Weights of a small audio embedding model: norm layernorm, held-out accuracy 70%.
Rows from block 5, named by matrix and row number. Rows with one number belong to one channel. Each number is 200 + 40 x the weight over its row's rms, rounded and kept within 0 to 999. All counts start at 0. After the name is the row's rms in percent of the matrix's.
# convs0: first width-5 conv (model.blocks.5.convs.0.weight, 288x288x5), inputs 210-230, a 5 kernel for each
# convs1: second width-5 conv (model.blocks.5.convs.1.weight, 288x288x5, transposed), outputs 210-230, a 5 kernel for each
convs0.186,097,213,196,128,197,184,233,187,191,107,147,208,217,178,148,254,224,218,255,163,179,138,142,156,210,189,145,189,190,242,264,300,228,186,187,172,271,255,198,252,223,203,212,246,155,238,233,189,186,255,214,198,166,181,159,262,224,162,191,117,119,217,295,236,258,173,237,208,204,140,176,228,207,173,216,178,137,227,276,262,184,202,188,209,172,195,222,244,197,189,173,164,173,207,169,177,152,125,183,188,178,166,230,176,189,174
convs1.186,100,246,225,205,202,166,200,226,170,212,184,259,257,175,186,121,222,190,142,203,189,207,149,170,182,188,259,230,200,241,252,192,211,239,215,283,185,283,231,213,184,139,182,232,275,141,177,221,201,180,188,206,224,206,174,233,168,95,154,232,215,212,217,184,191,196,165,192,228,182,212,127,207,163,153,98,208,240,218,215,191,218,271,241,179,195,149,186,241,122,142,212,207,206,198,210,240,242,218,198,202,211,182,171,174,218
convs0.187,095,159,181,194,289,212,191,229,153,176,272,229,189,189,199,249,205,189,138,187,163,275,215,155,140,171,184,219,125,179,186,205,198,151,262,172,194,111,185,183,230,167,229,204,206,219,144,273,152,230,201,185,166,183,199,139,230,165,169,156,174,216,199,216,256,227,235,224,213,228,203,241,88,237,153,197,153,205,232,156,174,251,243,148,230,148,164,190,220,191,268,127,179,257,200,170,210,116,203,222,289,185,116,200,219,131
convs1.187,095,234,215,174,208,153,143,149,189,250,152,180,255,209,146,252,240,244,223,172,216,208,177,175,141,238,144,287,197,179,151,200,209,228,200,247,183,144,207,215,191,195,194,174,260,149,258,208,267,175,224,212,265,300,188,205,186,271,164,221,231,236,172,205,227,249,176,165,146,184,189,160,223,207,233,128,162,270,188,198,256,205,168,265,175,177,155,137,230,181,244,176,237,295,200,115,195,178,142,211,226,181,272,181,185,160
convs0.188,106,210,231,264,207,138,188,179,190,252,287,207,272,201,225,219,219,108,269,193,258,306,161,123,179,183,256,173,217,196,150,175,206,219,235,140,163,328,192,189,214,195,170,175,277,307,192,122,173,129,209,289,210,162,237,205,244,195,175,214,201,215,223,239,161,199,160,198,217,211,172,172,112,196,270,193,267,172,110,241,220,223,164,208,194,196,232,203,222,238,256,176,211,199,203,129,248,192,168,214,153,181,143,262,136,123
convs1.188,104,199,152,201,188,217,189,196,166,134,234,175,176,249,152,152,162,217,110,232,179,152,296,231,152,236,194,98,230,236,219,246,223,228,255,198,213,144,210,183,174,202,214,157,117,238,191,283,192,229,196,135,129,251,230,224,175,160,214,182,197,168,193,241,169,157,262,217,176,166,241,187,161,197,211,228,223,154,240,231,218,218,236,162,192,217,241,226,231,101,256,135,266,216,185,199,185,235,188,208,218,210,217,221,187,137
convs0.189,093,154,174,195,285,221,209,244,146,194,231,198,132,146,196,182,194,175,244,189,212,215,206,232,185,139,225,173,186,249,247,152,198,303,185,129,247,164,158,224,156,286,268,175,109,204,238,232,206,170,266,213,196,216,167,214,166,270,123,218,170,178,251,134,213,181,193,184,224,189,179,167,213,213,190,197,200,189,218,189,251,257,187,210,209,216,227,219,174,212,192,265,129,184,221,166,191,193,223,193,205,191,147,190,205,127
convs1.189,098,212,234,130,209,219,184,127,205,166,158,208,146,120,202,286,170,268,162,180,214,221,156,158,309,318,175,211,194,276,174,166,160,243,189,252,200,185,179,128,231,228,213,123,194,222,210,181,118,212,226,206,231,205,226,269,158,146,194,154,197,174,168,218,251,235,210,196,181,248,236,261,195,164,236,220,197,204,210,230,217,209,77,215,179,183,206,156,136,182,173,249,188,235,179,212,178,187,162,143,159,160,208,177,143,222
convs0.190,091,264,139,175,209,196,179,212,166,205,136,158,144,168,137,184,172,298,224,174,190,174,195,145,272,254,232,160,275,152,298,222,223,141,166,190,200,233,205,216,177,216,222,189,132,198,266,175,187,278,199,228,242,136,259,130,214,187,178,208,202,247,229,149,250,171,151,197,172,239,264,211,187,180,141,237,255,242,144,180,175,153,180,176,213,134,229,185,217,168,196,217,304,129,220,172,228,208,275,218,222,242,228,214,156,109
convs1.190,096,241,180,209,201,210,179,180,174,231,196,165,221,148,197,188,187,324,210,178,179,234,164,265,231,211,242,188,99,194,215,162,186,207,171,231,273,169,173,191,174,165,189,212,256,197,219,222,245,239,123,259,246,254,153,207,236,170,249,184,227,222,197,156,133,233,142,191,217,199,174,206,169,237,187,154,152,149,216,192,186,219,168,164,219,134,204,142,124,162,172,288,86,222,165,178,209,183,233,160,218,166,107,250,262,166
convs0.191,103,219,203,200,294,223,134,132,213,155,147,189,219,204,199,205,285,221,208,175,155,196,213,164,170,134,177,242,195,232,163,208,153,161,244,213,195,139,160,203,190,228,256,251,207,139,181,186,155,283,226,251,300,128,208,170,205,180,173,245,197,211,183,198,193,171,220,206,271,151,208,232,154,223,207,165,167,169,173,266,247,188,182,169,232,146,286,223,239,184,133,167,258,209,283,201,230,133,198,230,133,193,182,194,175,160
convs1.191,102,272,214,154,195,177,195,163,150,202,127,302,221,277,306,135,244,179,136,199,311,270,266,310,187,286,225,300,210,230,173,178,275,209,227,187,204,188,248,273,204,151,233,196,144,200,220,217,249,144,221,184,273,99,208,141,150,132,159,200,193,223,243,163,150,219,161,179,174,172,215,216,231,241,231,120,217,242,238,211,177,203,250,181,278,184,217,203,180,235,140,136,181,237,200,117,216,220,169,193,247,235,178,161,198,253
convs0.192,102,261,170,180,282,115,125,257,203,195,237,211,208,191,226,207,201,284,173,197,187,132,198,181,200,151,156,238,226,155,252,266,251,223,192,225,286,244,213,183,254,235,254,160,195,204,192,151,175,217,184,273,129,148,128,169,195,258,282,167,134,178,209,263,212,198,188,179,171,251,182,254,176,157,225,171,225,202,219,210,163,142,224,154,245,203,219,110,227,157,200,149,259,297,133,183,255,159,190,145,212,222,202,199,225,233
convs1.192,098,229,186,277,154,144,151,253,279,241,187,170,196,193,191,184,267,122,304,165,248,132,157,189,211,226,198,220,197,171,227,126,152,215,96,228,193,243,224,270,240,118,153,247,138,216,218,248,148,127,223,202,233,217,190,206,141,209,260,274,138,163,180,208,294,204,202,130,224,208,220,225,163,272,152,206,132,173,241,265,170,242,217,238,181,190,269,160,196,206,243,234,204,241,282,165,239,154,216,260,176,127,223,165,176,246
convs0.193,073,215,180,182,193,239,209,202,175,165,204,208,213,149,161,216,292,219,224,153,231,222,164,143,219,198,215,198,242,219,253,197,205,206,214,197,274,177,183,318,175,256,183,154,180,253,186,227,227,186,226,175,229,242,144,183,223,251,266,217,203,205,146,203,197,211,204,255,201,212,146,237,212,224,245,176,195,226,205,197,164,188,211,147,148,184,285,118,248,201,210,239,188,188,135,215,199,129,202,236,225,167,225,225,194,240
convs1.193,069,189,237,187,221,175,173,253,195,151,188,212,182,198,172,278,177,144,226,242,247,155,185,97,235,163,136,233,210,182,256,192,224,233,217,204,197,221,196,240,189,252,263,139,205,177,165,257,139,171,212,215,228,173,235,212,228,186,286,243,256,221,195,205,254,169,193,239,169,148,331,215,225,187,176,165,174,154,272,234,157,206,190,143,200,242,204,223,211,235,163,276,125,210,177,168,182,249,129,159,205,188,189,228,203,289
convs0.194,090,264,153,159,177,219,247,218,152,192,92,168,191,147,218,135,240,185,188,197,210,153,199,202,257,221,156,176,204,226,212,193,171,179,151,237,189,199,209,265,244,221,139,177,168,209,220,238,212,162,215,185,220,176,212,234,150,245,217,191,171,215,199,242,246,207,249,198,171,158,191,176,209,189,217,223,336,114,190,279,200,238,201,242,205,262,284,219,216,188,185,226,181,206,166,247,152,155,217,245,163,128,140,150,314,199
convs1.194,095,183,187,225,197,204,169,215,240,152,246,212,202,176,147,190,244,226,200,146,195,113,202,177,106,236,201,171,211,146,162,209,160,231,179,202,156,184,201,223,206,152,145,167,194,140,204,248,201,230,246,175,259,175,238,166,247,145,216,232,181,172,131,183,185,231,190,236,233,266,235,175,199,134,314,246,207,168,193,174,138,193,167,181,228,215,239,235,195,190,221,206,236,195,205,166,188,146,177,196,193,208,148,183,185,222
convs0.195,086,230,269,194,202,135,182,195,207,189,219,234,134,171,229,176,226,202,226,211,183,197,285,178,152,230,215,155,188,257,182,205,214,172,273,241,185,216,261,154,158,162,178,189,174,206,162,218,207,225,248,211,175,192,215,234,234,194,243,206,205,203,237,169,209,249,235,174,183,288,248,211,210,171,157,213,188,155,261,220,284,187,222,221,271,223,176,165,158,188,143,185,266,301,186,221,265,234,153,186,207,266,222,183,193,243
convs1.195,086,237,177,180,169,200,181,187,215,120,225,219,182,196,172,215,313,195,267,162,193,217,231,166,246,205,184,157,197,193,225,218,183,203,186,146,130,201,180,184,258,184,182,156,240,253,202,179,151,275,190,208,138,168,218,243,106,156,235,175,203,188,225,206,99,171,187,192,232,166,202,186,251,235,182,161,240,183,162,226,179,184,140,165,195,174,229,249,210,218,147,219,214,257,118,251,236,237,124,235,148,227,105,159,224,236
convs0.196,089,252,233,142,288,187,229,190,230,235,162,218,179,157,186,178,229,192,221,163,171,116,231,183,159,113,180,173,221,252,181,162,250,195,239,201,169,190,219,255,176,155,211,150,103,245,196,247,195,203,249,139,185,123,143,198,216,164,247,192,184,205,201,149,233,167,140,179,235,242,165,204,177,233,171,184,229,244,196,212,184,215,209,227,158,162,248,205,204,215,140,253,249,161,128,184,163,179,293,174,200,231,130,203,101,138
convs1.196,092,226,177,194,160,202,236,178,173,218,197,192,138,245,182,196,249,214,151,214,167,160,244,136,207,223,234,214,169,180,198,274,232,211,172,174,185,221,204,234,213,137,163,71,207,279,194,199,149,211,198,204,299,149,249,177,211,178,196,265,250,200,205,239,217,195,205,213,171,194,158,180,161,174,164,172,211,204,204,198,169,235,270,162,174,192,149,284,247,296,202,254,206,164,256,196,257,182,156,179,176,161,200,244,173,151
convs0.197,092,249,137,224,211,195,353,204,263,171,167,172,163,128,198,206,229,169,162,215,232,202,211,206,208,258,125,146,274,217,195,208,193,217,207,212,170,281,292,195,174,229,238,224,169,171,244,214,144,207,233,296,150,230,233,144,218,213,117,246,191,166,240,163,180,217,246,217,194,193,200,173,227,138,214,248,146,180,191,156,177,274,210,208,215,172,198,166,187,198,138,262,184,178,153,305,181,191,178,150,155,190,152,228,220,171
convs1.197,093,266,108,280,153,261,249,175,193,163,227,238,133,204,117,219,219,186,225,118,215,265,246,196,125,227,282,164,210,186,262,212,257,207,201,223,191,212,121,147,194,218,162,170,175,266,154,129,257,183,244,226,220,164,158,149,206,260,182,179,224,264,207,190,221,228,274,233,139,191,231,172,174,175,224,222,233,223,222,185,226,238,219,237,208,188,191,172,185,193,235,185,157,223,104,181,157,260,205,148,185,197,231,168,273,179
convs0.198,086,196,204,214,159,155,228,168,158,220,211,226,252,222,267,212,164,180,216,186,228,214,197,189,207,264,207,245,199,194,195,249,180,164,146,183,149,214,236,263,204,208,200,246,271,140,161,224,154,237,264,174,173,147,217,173,259,135,189,252,218,213,210,155,212,247,212,228,170,276,140,258,194,185,165,241,249,199,189,177,271,185,286,227,190,182,149,236,152,184,214,243,140,153,272,214,187,272,163,249,252,156,163,226,143,231
convs1.198,087,161,189,235,270,197,196,216,236,212,240,138,180,119,221,185,167,176,131,248,239,205,203,262,173,242,223,211,153,174,242,234,314,153,210,209,147,132,185,201,178,134,222,142,192,159,159,225,142,186,179,214,233,238,255,159,183,212,200,266,203,201,167,224,176,221,221,182,182,209,141,207,145,197,212,196,224,162,185,186,258,190,152,181,200,254,190,249,243,194,227,268,179,194,149,232,201,136,146,208,197,199,232,173,234,200
convs0.199,094,183,212,253,194,197,203,195,167,176,227,171,200,184,224,266,182,204,224,185,182,202,162,150,123,230,260,195,200,229,161,179,237,197,235,152,204,302,210,179,207,189,222,163,139,267,292,252,226,198,134,177,193,172,186,158,214,171,225,216,177,174,218,171,260,222,189,212,153,164,194,222,146,189,172,203,206,187,217,175,193,177,111,185,222,226,177,198,271,135,131,208,177,177,204,152,184,160,346,227,234,182,191,250,228,127
convs1.199,097,279,271,136,126,224,205,235,132,210,245,211,192,152,131,146,132,169,203,201,278,204,223,253,196,159,212,127,229,251,205,242,224,134,193,190,158,224,217,222,214,191,211,149,222,168,211,181,180,215,215,183,162,193,204,206,239,140,200,216,220,183,146,197,187,223,223,174,228,177,219,234,212,124,183,220,153,201,205,222,144,215,194,151,175,184,189,235,188,144,188,162,243,176,193,123,245,231,142,219,160,193,202,215,259,226
convs0.200,100,197,248,167,226,194,232,178,221,182,196,188,252,261,242,199,229,165,119,164,179,194,215,204,231,148,177,190,229,168,141,141,162,203,168,204,219,190,174,170,232,165,197,204,110,157,250,225,193,178,175,249,172,180,133,237,234,270,157,159,224,202,189,132,216,235,148,168,244,251,158,160,190,213,156,194,214,217,236,290,178,204,172,225,125,192,220,193,142,235,262,228,214,95,187,259,197,246,179,155,259,134,225,190,249,205
convs1.200,104,180,303,175,248,140,178,252,263,172,240,236,184,191,161,202,245,195,185,188,154,113,233,180,189,186,226,172,212,186,159,238,177,223,188,194,250,222,192,197,254,191,271,170,163,162,218,188,156,276,196,187,181,189,172,246,238,203,232,149,191,189,214,194,218,184,172,240,273,192,242,279,206,161,219,144,144,161,242,181,240,140,227,158,190,127,191,243,277,93,212,238,197,147,144,222,191,180,243,203,98,281,199,247,158,218
convs0.201,110,250,216,258,222,171,185,136,280,202,198,181,173,184,143,222,173,228,209,223,229,189,185,173,262,244,218,236,143,233,139,192,229,141,240,231,282,140,203,164,156,189,207,188,280,184,175,156,160,254,185,214,169,229,203,203,143,273,227,165,177,233,177,152,175,158,150,193,248,205,171,171,244,202,155,245,209,232,90,191,175,202,212,152,210,146,235,148,103,201,180,206,157,160,311,316,182,207,149,262,153,191,185,158,225,206
convs1.201,106,156,173,226,200,195,243,239,188,158,166,248,253,168,209,107,82,318,181,182,218,134,125,197,125,170,199,167,155,217,184,198,206,226,200,214,203,200,166,147,124,226,221,145,200,196,182,156,240,214,232,191,220,131,137,184,225,158,166,177,194,221,259,201,242,194,188,139,216,209,230,200,208,180,200,179,170,197,201,160,214,150,222,235,268,246,195,191,166,303,150,187,309,157,107,316,128,164,277,164,232,156,217,218,206,218
convs0.202,098,246,180,152,216,185,171,229,266,147,175,104,242,229,271,152,138,172,142,246,211,220,161,196,192,185,213,155,205,151,225,243,154,137,186,221,174,206,242,196,247,213,207,221,233,224,144,202,149,247,213,159,214,177,262,165,209,126,239,193,168,219,150,216,247,212,175,184,179,196,142,221,174,131,182,203,154,169,218,221,182,170,246,256,194,204,180,193,196,179,228,109,188,135,164,173,136,227,297,136,220,118,173,211,203,238
convs1.202,102,223,185,229,186,186,178,196,196,214,212,229,206,248,163,266,155,183,182,195,166,200,178,278,253,152,214,177,175,242,140,212,240,161,184,170,206,253,174,170,228,243,180,234,173,201,186,208,223,211,214,313,112,170,225,198,188,231,159,198,244,152,184,299,218,207,158,133,185,205,202,225,185,194,280,171,230,278,128,195,206,214,187,173,175,207,222,188,252,206,146,204,212,156,187,181,190,233,187,219,209,181,252,174,252,207
convs0.203,103,144,202,235,219,201,206,267,196,193,201,245,191,205,167,159,206,216,228,176,208,175,149,194,182,176,181,211,168,262,255,193,235,242,180,180,206,164,214,207,179,167,169,187,198,200,217,213,252,180,196,185,204,154,198,177,248,229,125,240,290,172,167,164,236,201,199,193,182,250,204,275,214,265,155,150,154,203,278,265,186,198,231,194,192,198,195,152,192,204,232,312,143,121,130,230,148,257,229,195,218,224,280,174,241,200
convs1.203,103,212,148,202,193,131,276,211,132,143,200,196,146,196,219,131,218,167,235,291,225,176,181,197,188,194,204,177,205,136,211,197,214,188,241,208,228,206,217,221,212,233,244,188,118,213,160,267,110,189,155,158,110,204,302,213,210,248,230,167,199,253,189,218,238,172,217,200,166,202,216,206,179,252,159,263,162,189,222,134,237,192,231,224,165,238,283,210,149,282,216,150,152,270,189,376,189,261,224,147,248,234,200,151,232,219
convs0.204,124,278,215,221,133,228,192,184,192,190,177,187,246,220,235,229,118,146,197,157,289,227,240,127,253,226,140,285,151,218,258,190,220,162,149,198,152,248,231,223,181,223,193,203,257,195,253,203,159,187,178,216,214,212,213,197,70,246,244,171,205,299,167,240,186,272,167,251,268,185,206,229,261,156,186,237,233,240,154,168,164,219,241,236,254,156,219,167,183,209,169,228,167,146,187,234,161,195,164,160,242,221,213,157,213,204
convs1.204,108,130,283,183,146,215,127,265,200,221,241,204,147,204,143,168,234,149,166,159,190,223,108,273,96,163,247,239,231,234,225,213,213,181,247,236,172,205,209,200,264,212,150,118,249,239,178,143,249,254,169,175,168,201,213,170,229,233,135,199,211,253,203,186,200,182,167,262,210,267,247,166,192,270,200,159,156,164,259,210,205,146,272,202,152,226,159,156,225,244,163,178,202,212,183,237,187,186,190,244,203,175,170,235,246,243
convs0.205,101,243,206,171,223,201,220,223,284,204,210,196,206,264,275,159,195,223,158,202,165,195,176,152,84,187,269,231,250,271,268,232,263,185,186,117,170,208,258,192,191,199,186,228,127,170,212,197,213,173,225,203,176,244,179,296,191,184,256,253,195,164,148,216,286,205,177,154,188,185,250,225,263,185,163,159,129,211,182,191,193,201,257,219,229,248,185,156,177,187,177,193,167,202,179,166,186,245,178,174,183,223,241,209,197,112
convs1.205,103,204,256,207,198,160,225,212,194,171,227,237,191,157,192,250,237,203,104,165,209,162,276,153,223,208,218,171,191,218,196,202,185,217,175,265,243,161,196,244,151,249,159,202,203,160,291,198,224,238,240,204,287,241,84,202,150,111,253,215,200,202,169,147,154,210,215,183,162,170,173,181,211,224,196,210,189,206,216,239,239,180,170,174,133,158,136,189,188,140,225,193,138,230,208,290,218,147,146,208,186,174,247,174,205,194
convs0.206,102,219,169,198,166,262,170,223,231,171,225,206,107,232,132,106,234,285,304,177,167,166,181,198,156,179,214,245,242,200,240,225,179,253,185,205,213,162,154,190,218,249,157,223,201,173,171,160,144,247,202,198,161,187,196,158,262,112,198,272,163,228,210,137,257,211,157,180,250,167,164,240,236,136,217,220,219,191,216,151,171,186,193,162,206,155,185,213,215,221,216,70,177,313,369,178,138,188,115,233,234,263,142,158,224,251
convs1.206,103,203,170,127,273,226,208,184,162,253,164,206,263,205,167,171,142,163,264,261,168,256,220,150,136,182,209,126,222,200,177,254,209,192,222,224,193,183,190,184,203,201,194,268,219,180,128,142,168,118,263,193,242,188,180,213,174,189,165,173,221,243,270,155,192,276,202,245,203,255,228,202,192,211,192,214,256,187,141,190,144,132,213,179,229,219,168,239,230,189,136,192,310,144,174,204,211,174,258,229,247,190,227,208,204,211
convs0.207,096,240,235,196,112,159,205,206,182,204,163,208,221,222,224,187,214,261,172,153,164,217,228,278,162,225,206,216,180,204,210,162,182,219,212,200,183,277,190,130,161,160,161,243,163,217,267,215,193,167,210,206,221,215,115,213,186,184,174,190,179,259,100,219,190,213,231,213,104,170,251,196,213,246,158,167,270,237,189,186,185,165,218,182,179,211,212,92,165,201,226,181,215,218,161,217,135,187,212,273,232,184,241,167,184,260
convs1.207,101,172,181,230,196,184,188,230,225,163,183,205,240,252,211,186,265,178,132,264,236,132,294,201,183,169,169,267,199,186,176,204,184,236,225,171,215,174,250,257,165,276,203,178,191,182,205,195,220,208,236,223,218,226,165,137,237,243,192,183,233,178,227,182,207,192,217,128,189,240,231,239,168,178,182,210,187,269,167,228,240,208,185,189,187,211,164,217,212,262,174,167,213,291,197,197,194,227,203,208,217,233,214,224,221,264
convs0.208,102,211,205,213,227,188,242,194,187,145,156,155,213,184,188,248,203,182,200,232,214,156,220,215,200,183,209,221,199,194,157,150,299,243,208,198,204,211,157,179,242,168,150,204,186,196,221,225,177,215,280,207,224,215,237,156,201,258,172,100,183,204,293,181,133,295,211,179,285,187,220,157,210,209,219,189,192,194,193,279,191,229,203,150,193,202,131,212,232,172,250,201,202,216,159,176,216,225,221,227,114,213,145,119,178,199
convs1.208,101,167,285,203,136,237,262,205,199,135,211,205,271,206,218,139,175,211,286,179,118,190,192,215,217,155,230,123,189,175,248,212,171,210,161,247,172,266,197,155,202,229,212,87,168,278,174,186,200,196,232,197,194,244,153,203,276,184,186,180,174,161,215,188,187,263,244,201,219,155,237,261,206,164,181,244,221,168,204,201,206,162,233,151,194,193,275,229,228,90,273,135,198,199,188,214,204,222,152,210,226,217,139,187,196,268
convs0.209,093,198,196,141,252,228,218,213,162,243,221,191,217,235,224,292,202,224,145,132,252,203,206,196,237,207,203,212,154,162,189,214,254,235,212,283,184,189,275,121,171,186,192,232,199,216,192,169,230,160,190,254,182,208,253,261,216,85,162,248,218,185,190,354,178,184,210,206,150,164,159,246,148,222,209,242,186,181,166,151,243,234,287,270,263,171,138,256,179,188,214,144,259,267,272,172,229,165,231,200,162,236,182,158,142,243
convs1.209,100,231,199,232,222,173,163,147,179,254,260,168,224,191,220,190,332,248,197,195,185,133,215,238,232,151,234,167,142,152,197,272,308,175,204,128,205,240,197,205,152,214,183,158,209,201,203,252,157,222,160,251,163,199,263,238,243,123,142,198,262,189,226,185,184,213,181,233,227,165,191,206,222,173,226,217,186,197,187,192,192,155,231,229,219,167,197,192,287,247,178,152,117,262,251,226,205,179,123,193,165,215,207,230,207,173
convs0.210,102,229,197,223,102,223,169,203,164,200,139,168,159,148,220,168,168,211,227,200,229,238,197,91,235,240,240,159,196,181,231,234,283,228,197,219,203,172,202,222,154,229,198,250,215,188,215,135,240,220,151,211,209,228,166,215,117,121,212,230,280,133,270,258,219,171,168,219,215,154,191,199,185,245,209,290,199,197,223,176,137,163,217,261,176,301,188,219,197,153,191,199,265,222,155,218,193,216,155,183,322,191,190,165,203,211
convs1.210,102,217,231,158,186,227,270,82,219,202,183,157,128,186,159,194,230,206,246,227,174,239,173,216,236,230,236,128,208,231,191,275,137,239,96,166,256,72,156,196,166,242,162,253,138,253,192,230,231,180,199,211,133,190,186,221,246,251,203,266,205,194,166,220,208,231,207,181,217,260,200,153,324,172,202,140,213,207,205,271,154,166,113,173,146,153,127,169,276,157,156,174,172,194,270,193,240,254,228,93,228,331,198,227,215,225
convs0.211,122,151,173,199,182,193,225,178,221,198,230,163,134,191,193,179,147,246,216,239,144,230,178,197,237,250,195,187,168,214,194,196,198,183,212,193,249,200,157,124,275,145,216,250,273,218,279,264,114,198,181,250,147,208,188,223,230,201,105,173,190,242,155,227,185,214,157,218,157,206,247,221,254,194,236,222,263,175,155,226,167,233,223,235,175,198,185,231,191,193,242,144,144,217,145,226,132,236,228,215,175,201,158,212,140,157
convs1.211,110,215,152,172,174,170,262,200,187,282,200,175,223,232,202,202,246,138,230,177,189,226,193,219,246,144,194,239,280,148,151,244,71,192,307,258,185,259,217,219,162,267,182,157,187,205,220,120,232,241,213,108,206,234,196,211,235,153,231,183,187,179,201,241,245,208,211,242,212,173,206,254,214,135,122,271,164,208,207,217,173,204,174,218,273,183,204,185,187,211,168,166,215,190,157,178,246,222,242,269,246,170,204,259,209,169
convs0.212,089,250,189,136,218,255,171,210,254,142,173,165,203,218,219,216,190,248,243,137,175,222,236,267,302,273,164,172,238,246,178,182,236,206,208,166,173,112,128,195,235,207,191,53,233,247,248,233,286,267,179,175,200,243,177,173,216,166,218,220,196,252,150,177,197,197,226,214,163,224,153,199,217,156,182,204,126,180,193,197,167,192,193,218,244,155,242,278,343,283,139,266,191,183,185,254,206,203,127,180,262,185,286,227,141,212
convs1.212,100,152,230,214,182,291,185,165,221,241,173,209,178,172,229,227,188,219,229,252,153,195,227,202,159,227,254,174,133,193,307,188,231,232,208,206,251,181,235,196,164,124,202,192,214,185,193,241,161,200,275,224,170,198,162,199,225,221,251,226,170,161,169,231,221,187,186,150,156,233,188,227,160,256,255,212,223,186,198,138,215,190,182,183,232,188,189,223,233,173,229,150,186,209,273,109,286,158,180,184,162,165,192,218,240,229
convs0.213,100,216,191,188,123,129,216,224,180,160,149,171,201,190,218,151,208,245,211,192,178,166,198,165,154,169,149,226,246,217,142,175,235,171,178,236,224,254,184,264,247,195,191,249,183,212,195,259,209,217,274,109,244,229,211,198,174,184,144,195,224,181,251,242,214,214,185,206,165,208,193,210,178,220,312,201,163,129,209,229,166,229,205,211,176,252,277,155,165,198,183,212,256,140,151,217,220,211,235,233,271,233,205,213,176,180
convs1.213,096,269,288,145,211,172,169,165,243,204,208,208,147,189,190,179,176,183,181,259,178,157,249,206,191,187,248,199,179,220,190,219,219,105,200,170,209,213,233,219,275,203,225,182,185,188,208,256,219,147,224,186,276,160,292,215,233,267,103,296,286,249,216,207,164,228,190,267,191,237,184,156,143,233,251,156,188,212,146,183,201,155,239,230,214,223,143,136,235,217,184,172,196,156,222,226,133,229,197,63,201,199,217,129,251,199
convs0.214,093,155,225,221,217,168,161,190,177,196,240,183,159,269,269,202,214,197,202,228,201,240,186,144,180,247,237,166,168,216,198,225,236,231,181,204,137,185,181,207,219,173,220,124,209,200,244,148,185,214,231,173,184,229,152,189,161,229,74,141,165,139,129,199,317,296,195,196,212,195,166,288,247,104,185,184,116,241,213,214,215,222,157,202,182,229,214,226,216,199,169,212,164,177,215,173,199,258,153,194,186,201,184,172,201,241
convs1.214,100,292,214,159,107,188,143,289,170,194,230,162,159,65,138,210,197,145,245,233,182,176,216,205,191,147,213,178,178,76,254,166,193,163,238,269,212,218,184,244,226,166,183,193,194,204,260,181,211,198,244,216,217,191,156,180,223,141,188,76,204,178,210,258,136,163,228,216,228,199,174,117,150,222,230,188,241,212,197,167,191,173,195,159,203,181,137,174,174,253,213,296,185,111,197,209,197,201,177,193,195,187,185,172,216,152
convs0.215,073,186,220,206,223,227,235,203,185,194,212,232,266,229,182,132,170,182,210,216,203,185,154,266,204,201,183,253,139,167,258,189,219,230,203,184,167,206,186,130,124,200,201,296,199,174,280,168,170,208,186,245,196,282,200,199,252,227,149,269,199,235,155,209,222,226,169,194,256,259,258,235,192,184,228,231,196,200,195,184,200,169,224,191,241,218,134,261,265,210,216,267,153,194,241,201,170,169,239,257,216,216,168,139,123,222
convs1.215,082,150,239,195,194,178,174,207,201,202,220,151,186,173,272,220,224,135,149,187,132,214,263,207,207,138,210,168,250,198,186,222,250,176,212,250,279,213,276,236,207,291,210,143,204,220,183,193,255,145,240,188,158,217,200,192,128,165,199,177,280,211,245,225,242,195,197,166,240,148,183,181,151,150,230,195,213,191,187,247,243,226,206,218,244,236,136,171,224,189,214,83,150,142,297,232,223,249,226,190,183,118,231,183,186,182
convs0.216,091,140,128,147,249,189,195,270,202,152,143,188,252,187,169,228,329,164,142,175,183,113,238,245,247,206,119,207,253,164,187,228,217,218,155,198,168,231,166,199,194,275,200,154,164,176,130,182,223,194,184,222,186,213,276,255,257,228,155,154,219,185,203,208,213,174,234,201,202,225,239,172,229,264,208,204,274,260,190,225,241,255,222,178,252,188,205,231,205,130,270,196,168,245,146,152,209,216,150,212,204,215,294,218,184,257
convs1.216,096,196,204,194,162,164,180,183,231,223,233,259,178,205,172,221,219,139,192,206,199,195,250,235,156,149,201,139,147,213,239,237,190,239,228,208,256,267,229,192,207,194,215,193,104,147,211,157,223,193,262,211,286,276,245,176,212,187,219,249,227,219,201,183,222,198,215,192,191,206,266,215,139,136,223,230,193,215,205,216,149,183,198,167,207,212,162,290,144,124,176,179,263,106,188,259,176,222,193,172,189,154,137,190,187,255
convs0.217,080,205,229,259,210,159,205,252,176,167,170,186,230,212,196,195,248,248,205,206,149,202,214,176,172,193,158,185,181,169,198,189,178,143,206,223,173,250,253,175,194,202,174,158,213,89,280,209,144,188,286,242,234,183,194,186,213,232,246,156,143,191,212,209,157,212,145,239,209,229,206,197,190,164,176,189,197,216,256,220,202,223,169,243,181,127,170,117,262,119,186,121,216,219,216,178,109,229,221,274,198,214,197,230,187,210
convs1.217,093,207,161,178,237,156,260,263,214,245,200,148,211,168,127,133,203,204,232,195,100,163,222,248,129,209,194,134,223,226,241,186,171,215,204,244,184,152,188,266,165,216,186,195,107,150,201,200,223,214,260,285,227,185,174,202,163,180,187,198,190,257,180,226,256,211,182,221,179,183,229,164,191,214,249,231,177,238,186,246,248,255,205,137,144,196,257,132,96,174,156,98,137,230,172,143,197,242,82,239,118,278,211,187,207,150
convs0.218,097,221,224,220,262,225,203,216,179,203,231,194,167,171,121,220,194,167,154,195,140,167,154,283,277,225,164,223,160,127,190,171,207,228,265,162,158,208,233,215,220,241,204,100,170,171,162,249,222,116,182,174,231,168,237,192,166,198,265,204,171,188,148,249,190,180,212,193,184,216,207,199,264,192,219,195,218,225,155,223,254,127,203,199,203,178,154,172,189,166,188,297,232,153,186,142,210,151,168,253,153,215,252,181,186,152
convs1.218,097,243,213,184,237,169,217,93,213,211,151,189,189,174,174,222,103,176,201,184,212,208,193,192,192,107,254,199,252,214,176,162,129,177,218,211,149,286,154,188,181,153,179,146,270,268,145,250,143,211,164,216,211,236,249,95,179,258,237,258,178,216,166,143,261,148,233,161,171,216,183,220,166,213,214,251,168,217,265,159,208,168,164,175,205,183,237,191,193,286,153,242,235,239,179,179,179,181,167,220,131,180,193,190,256,244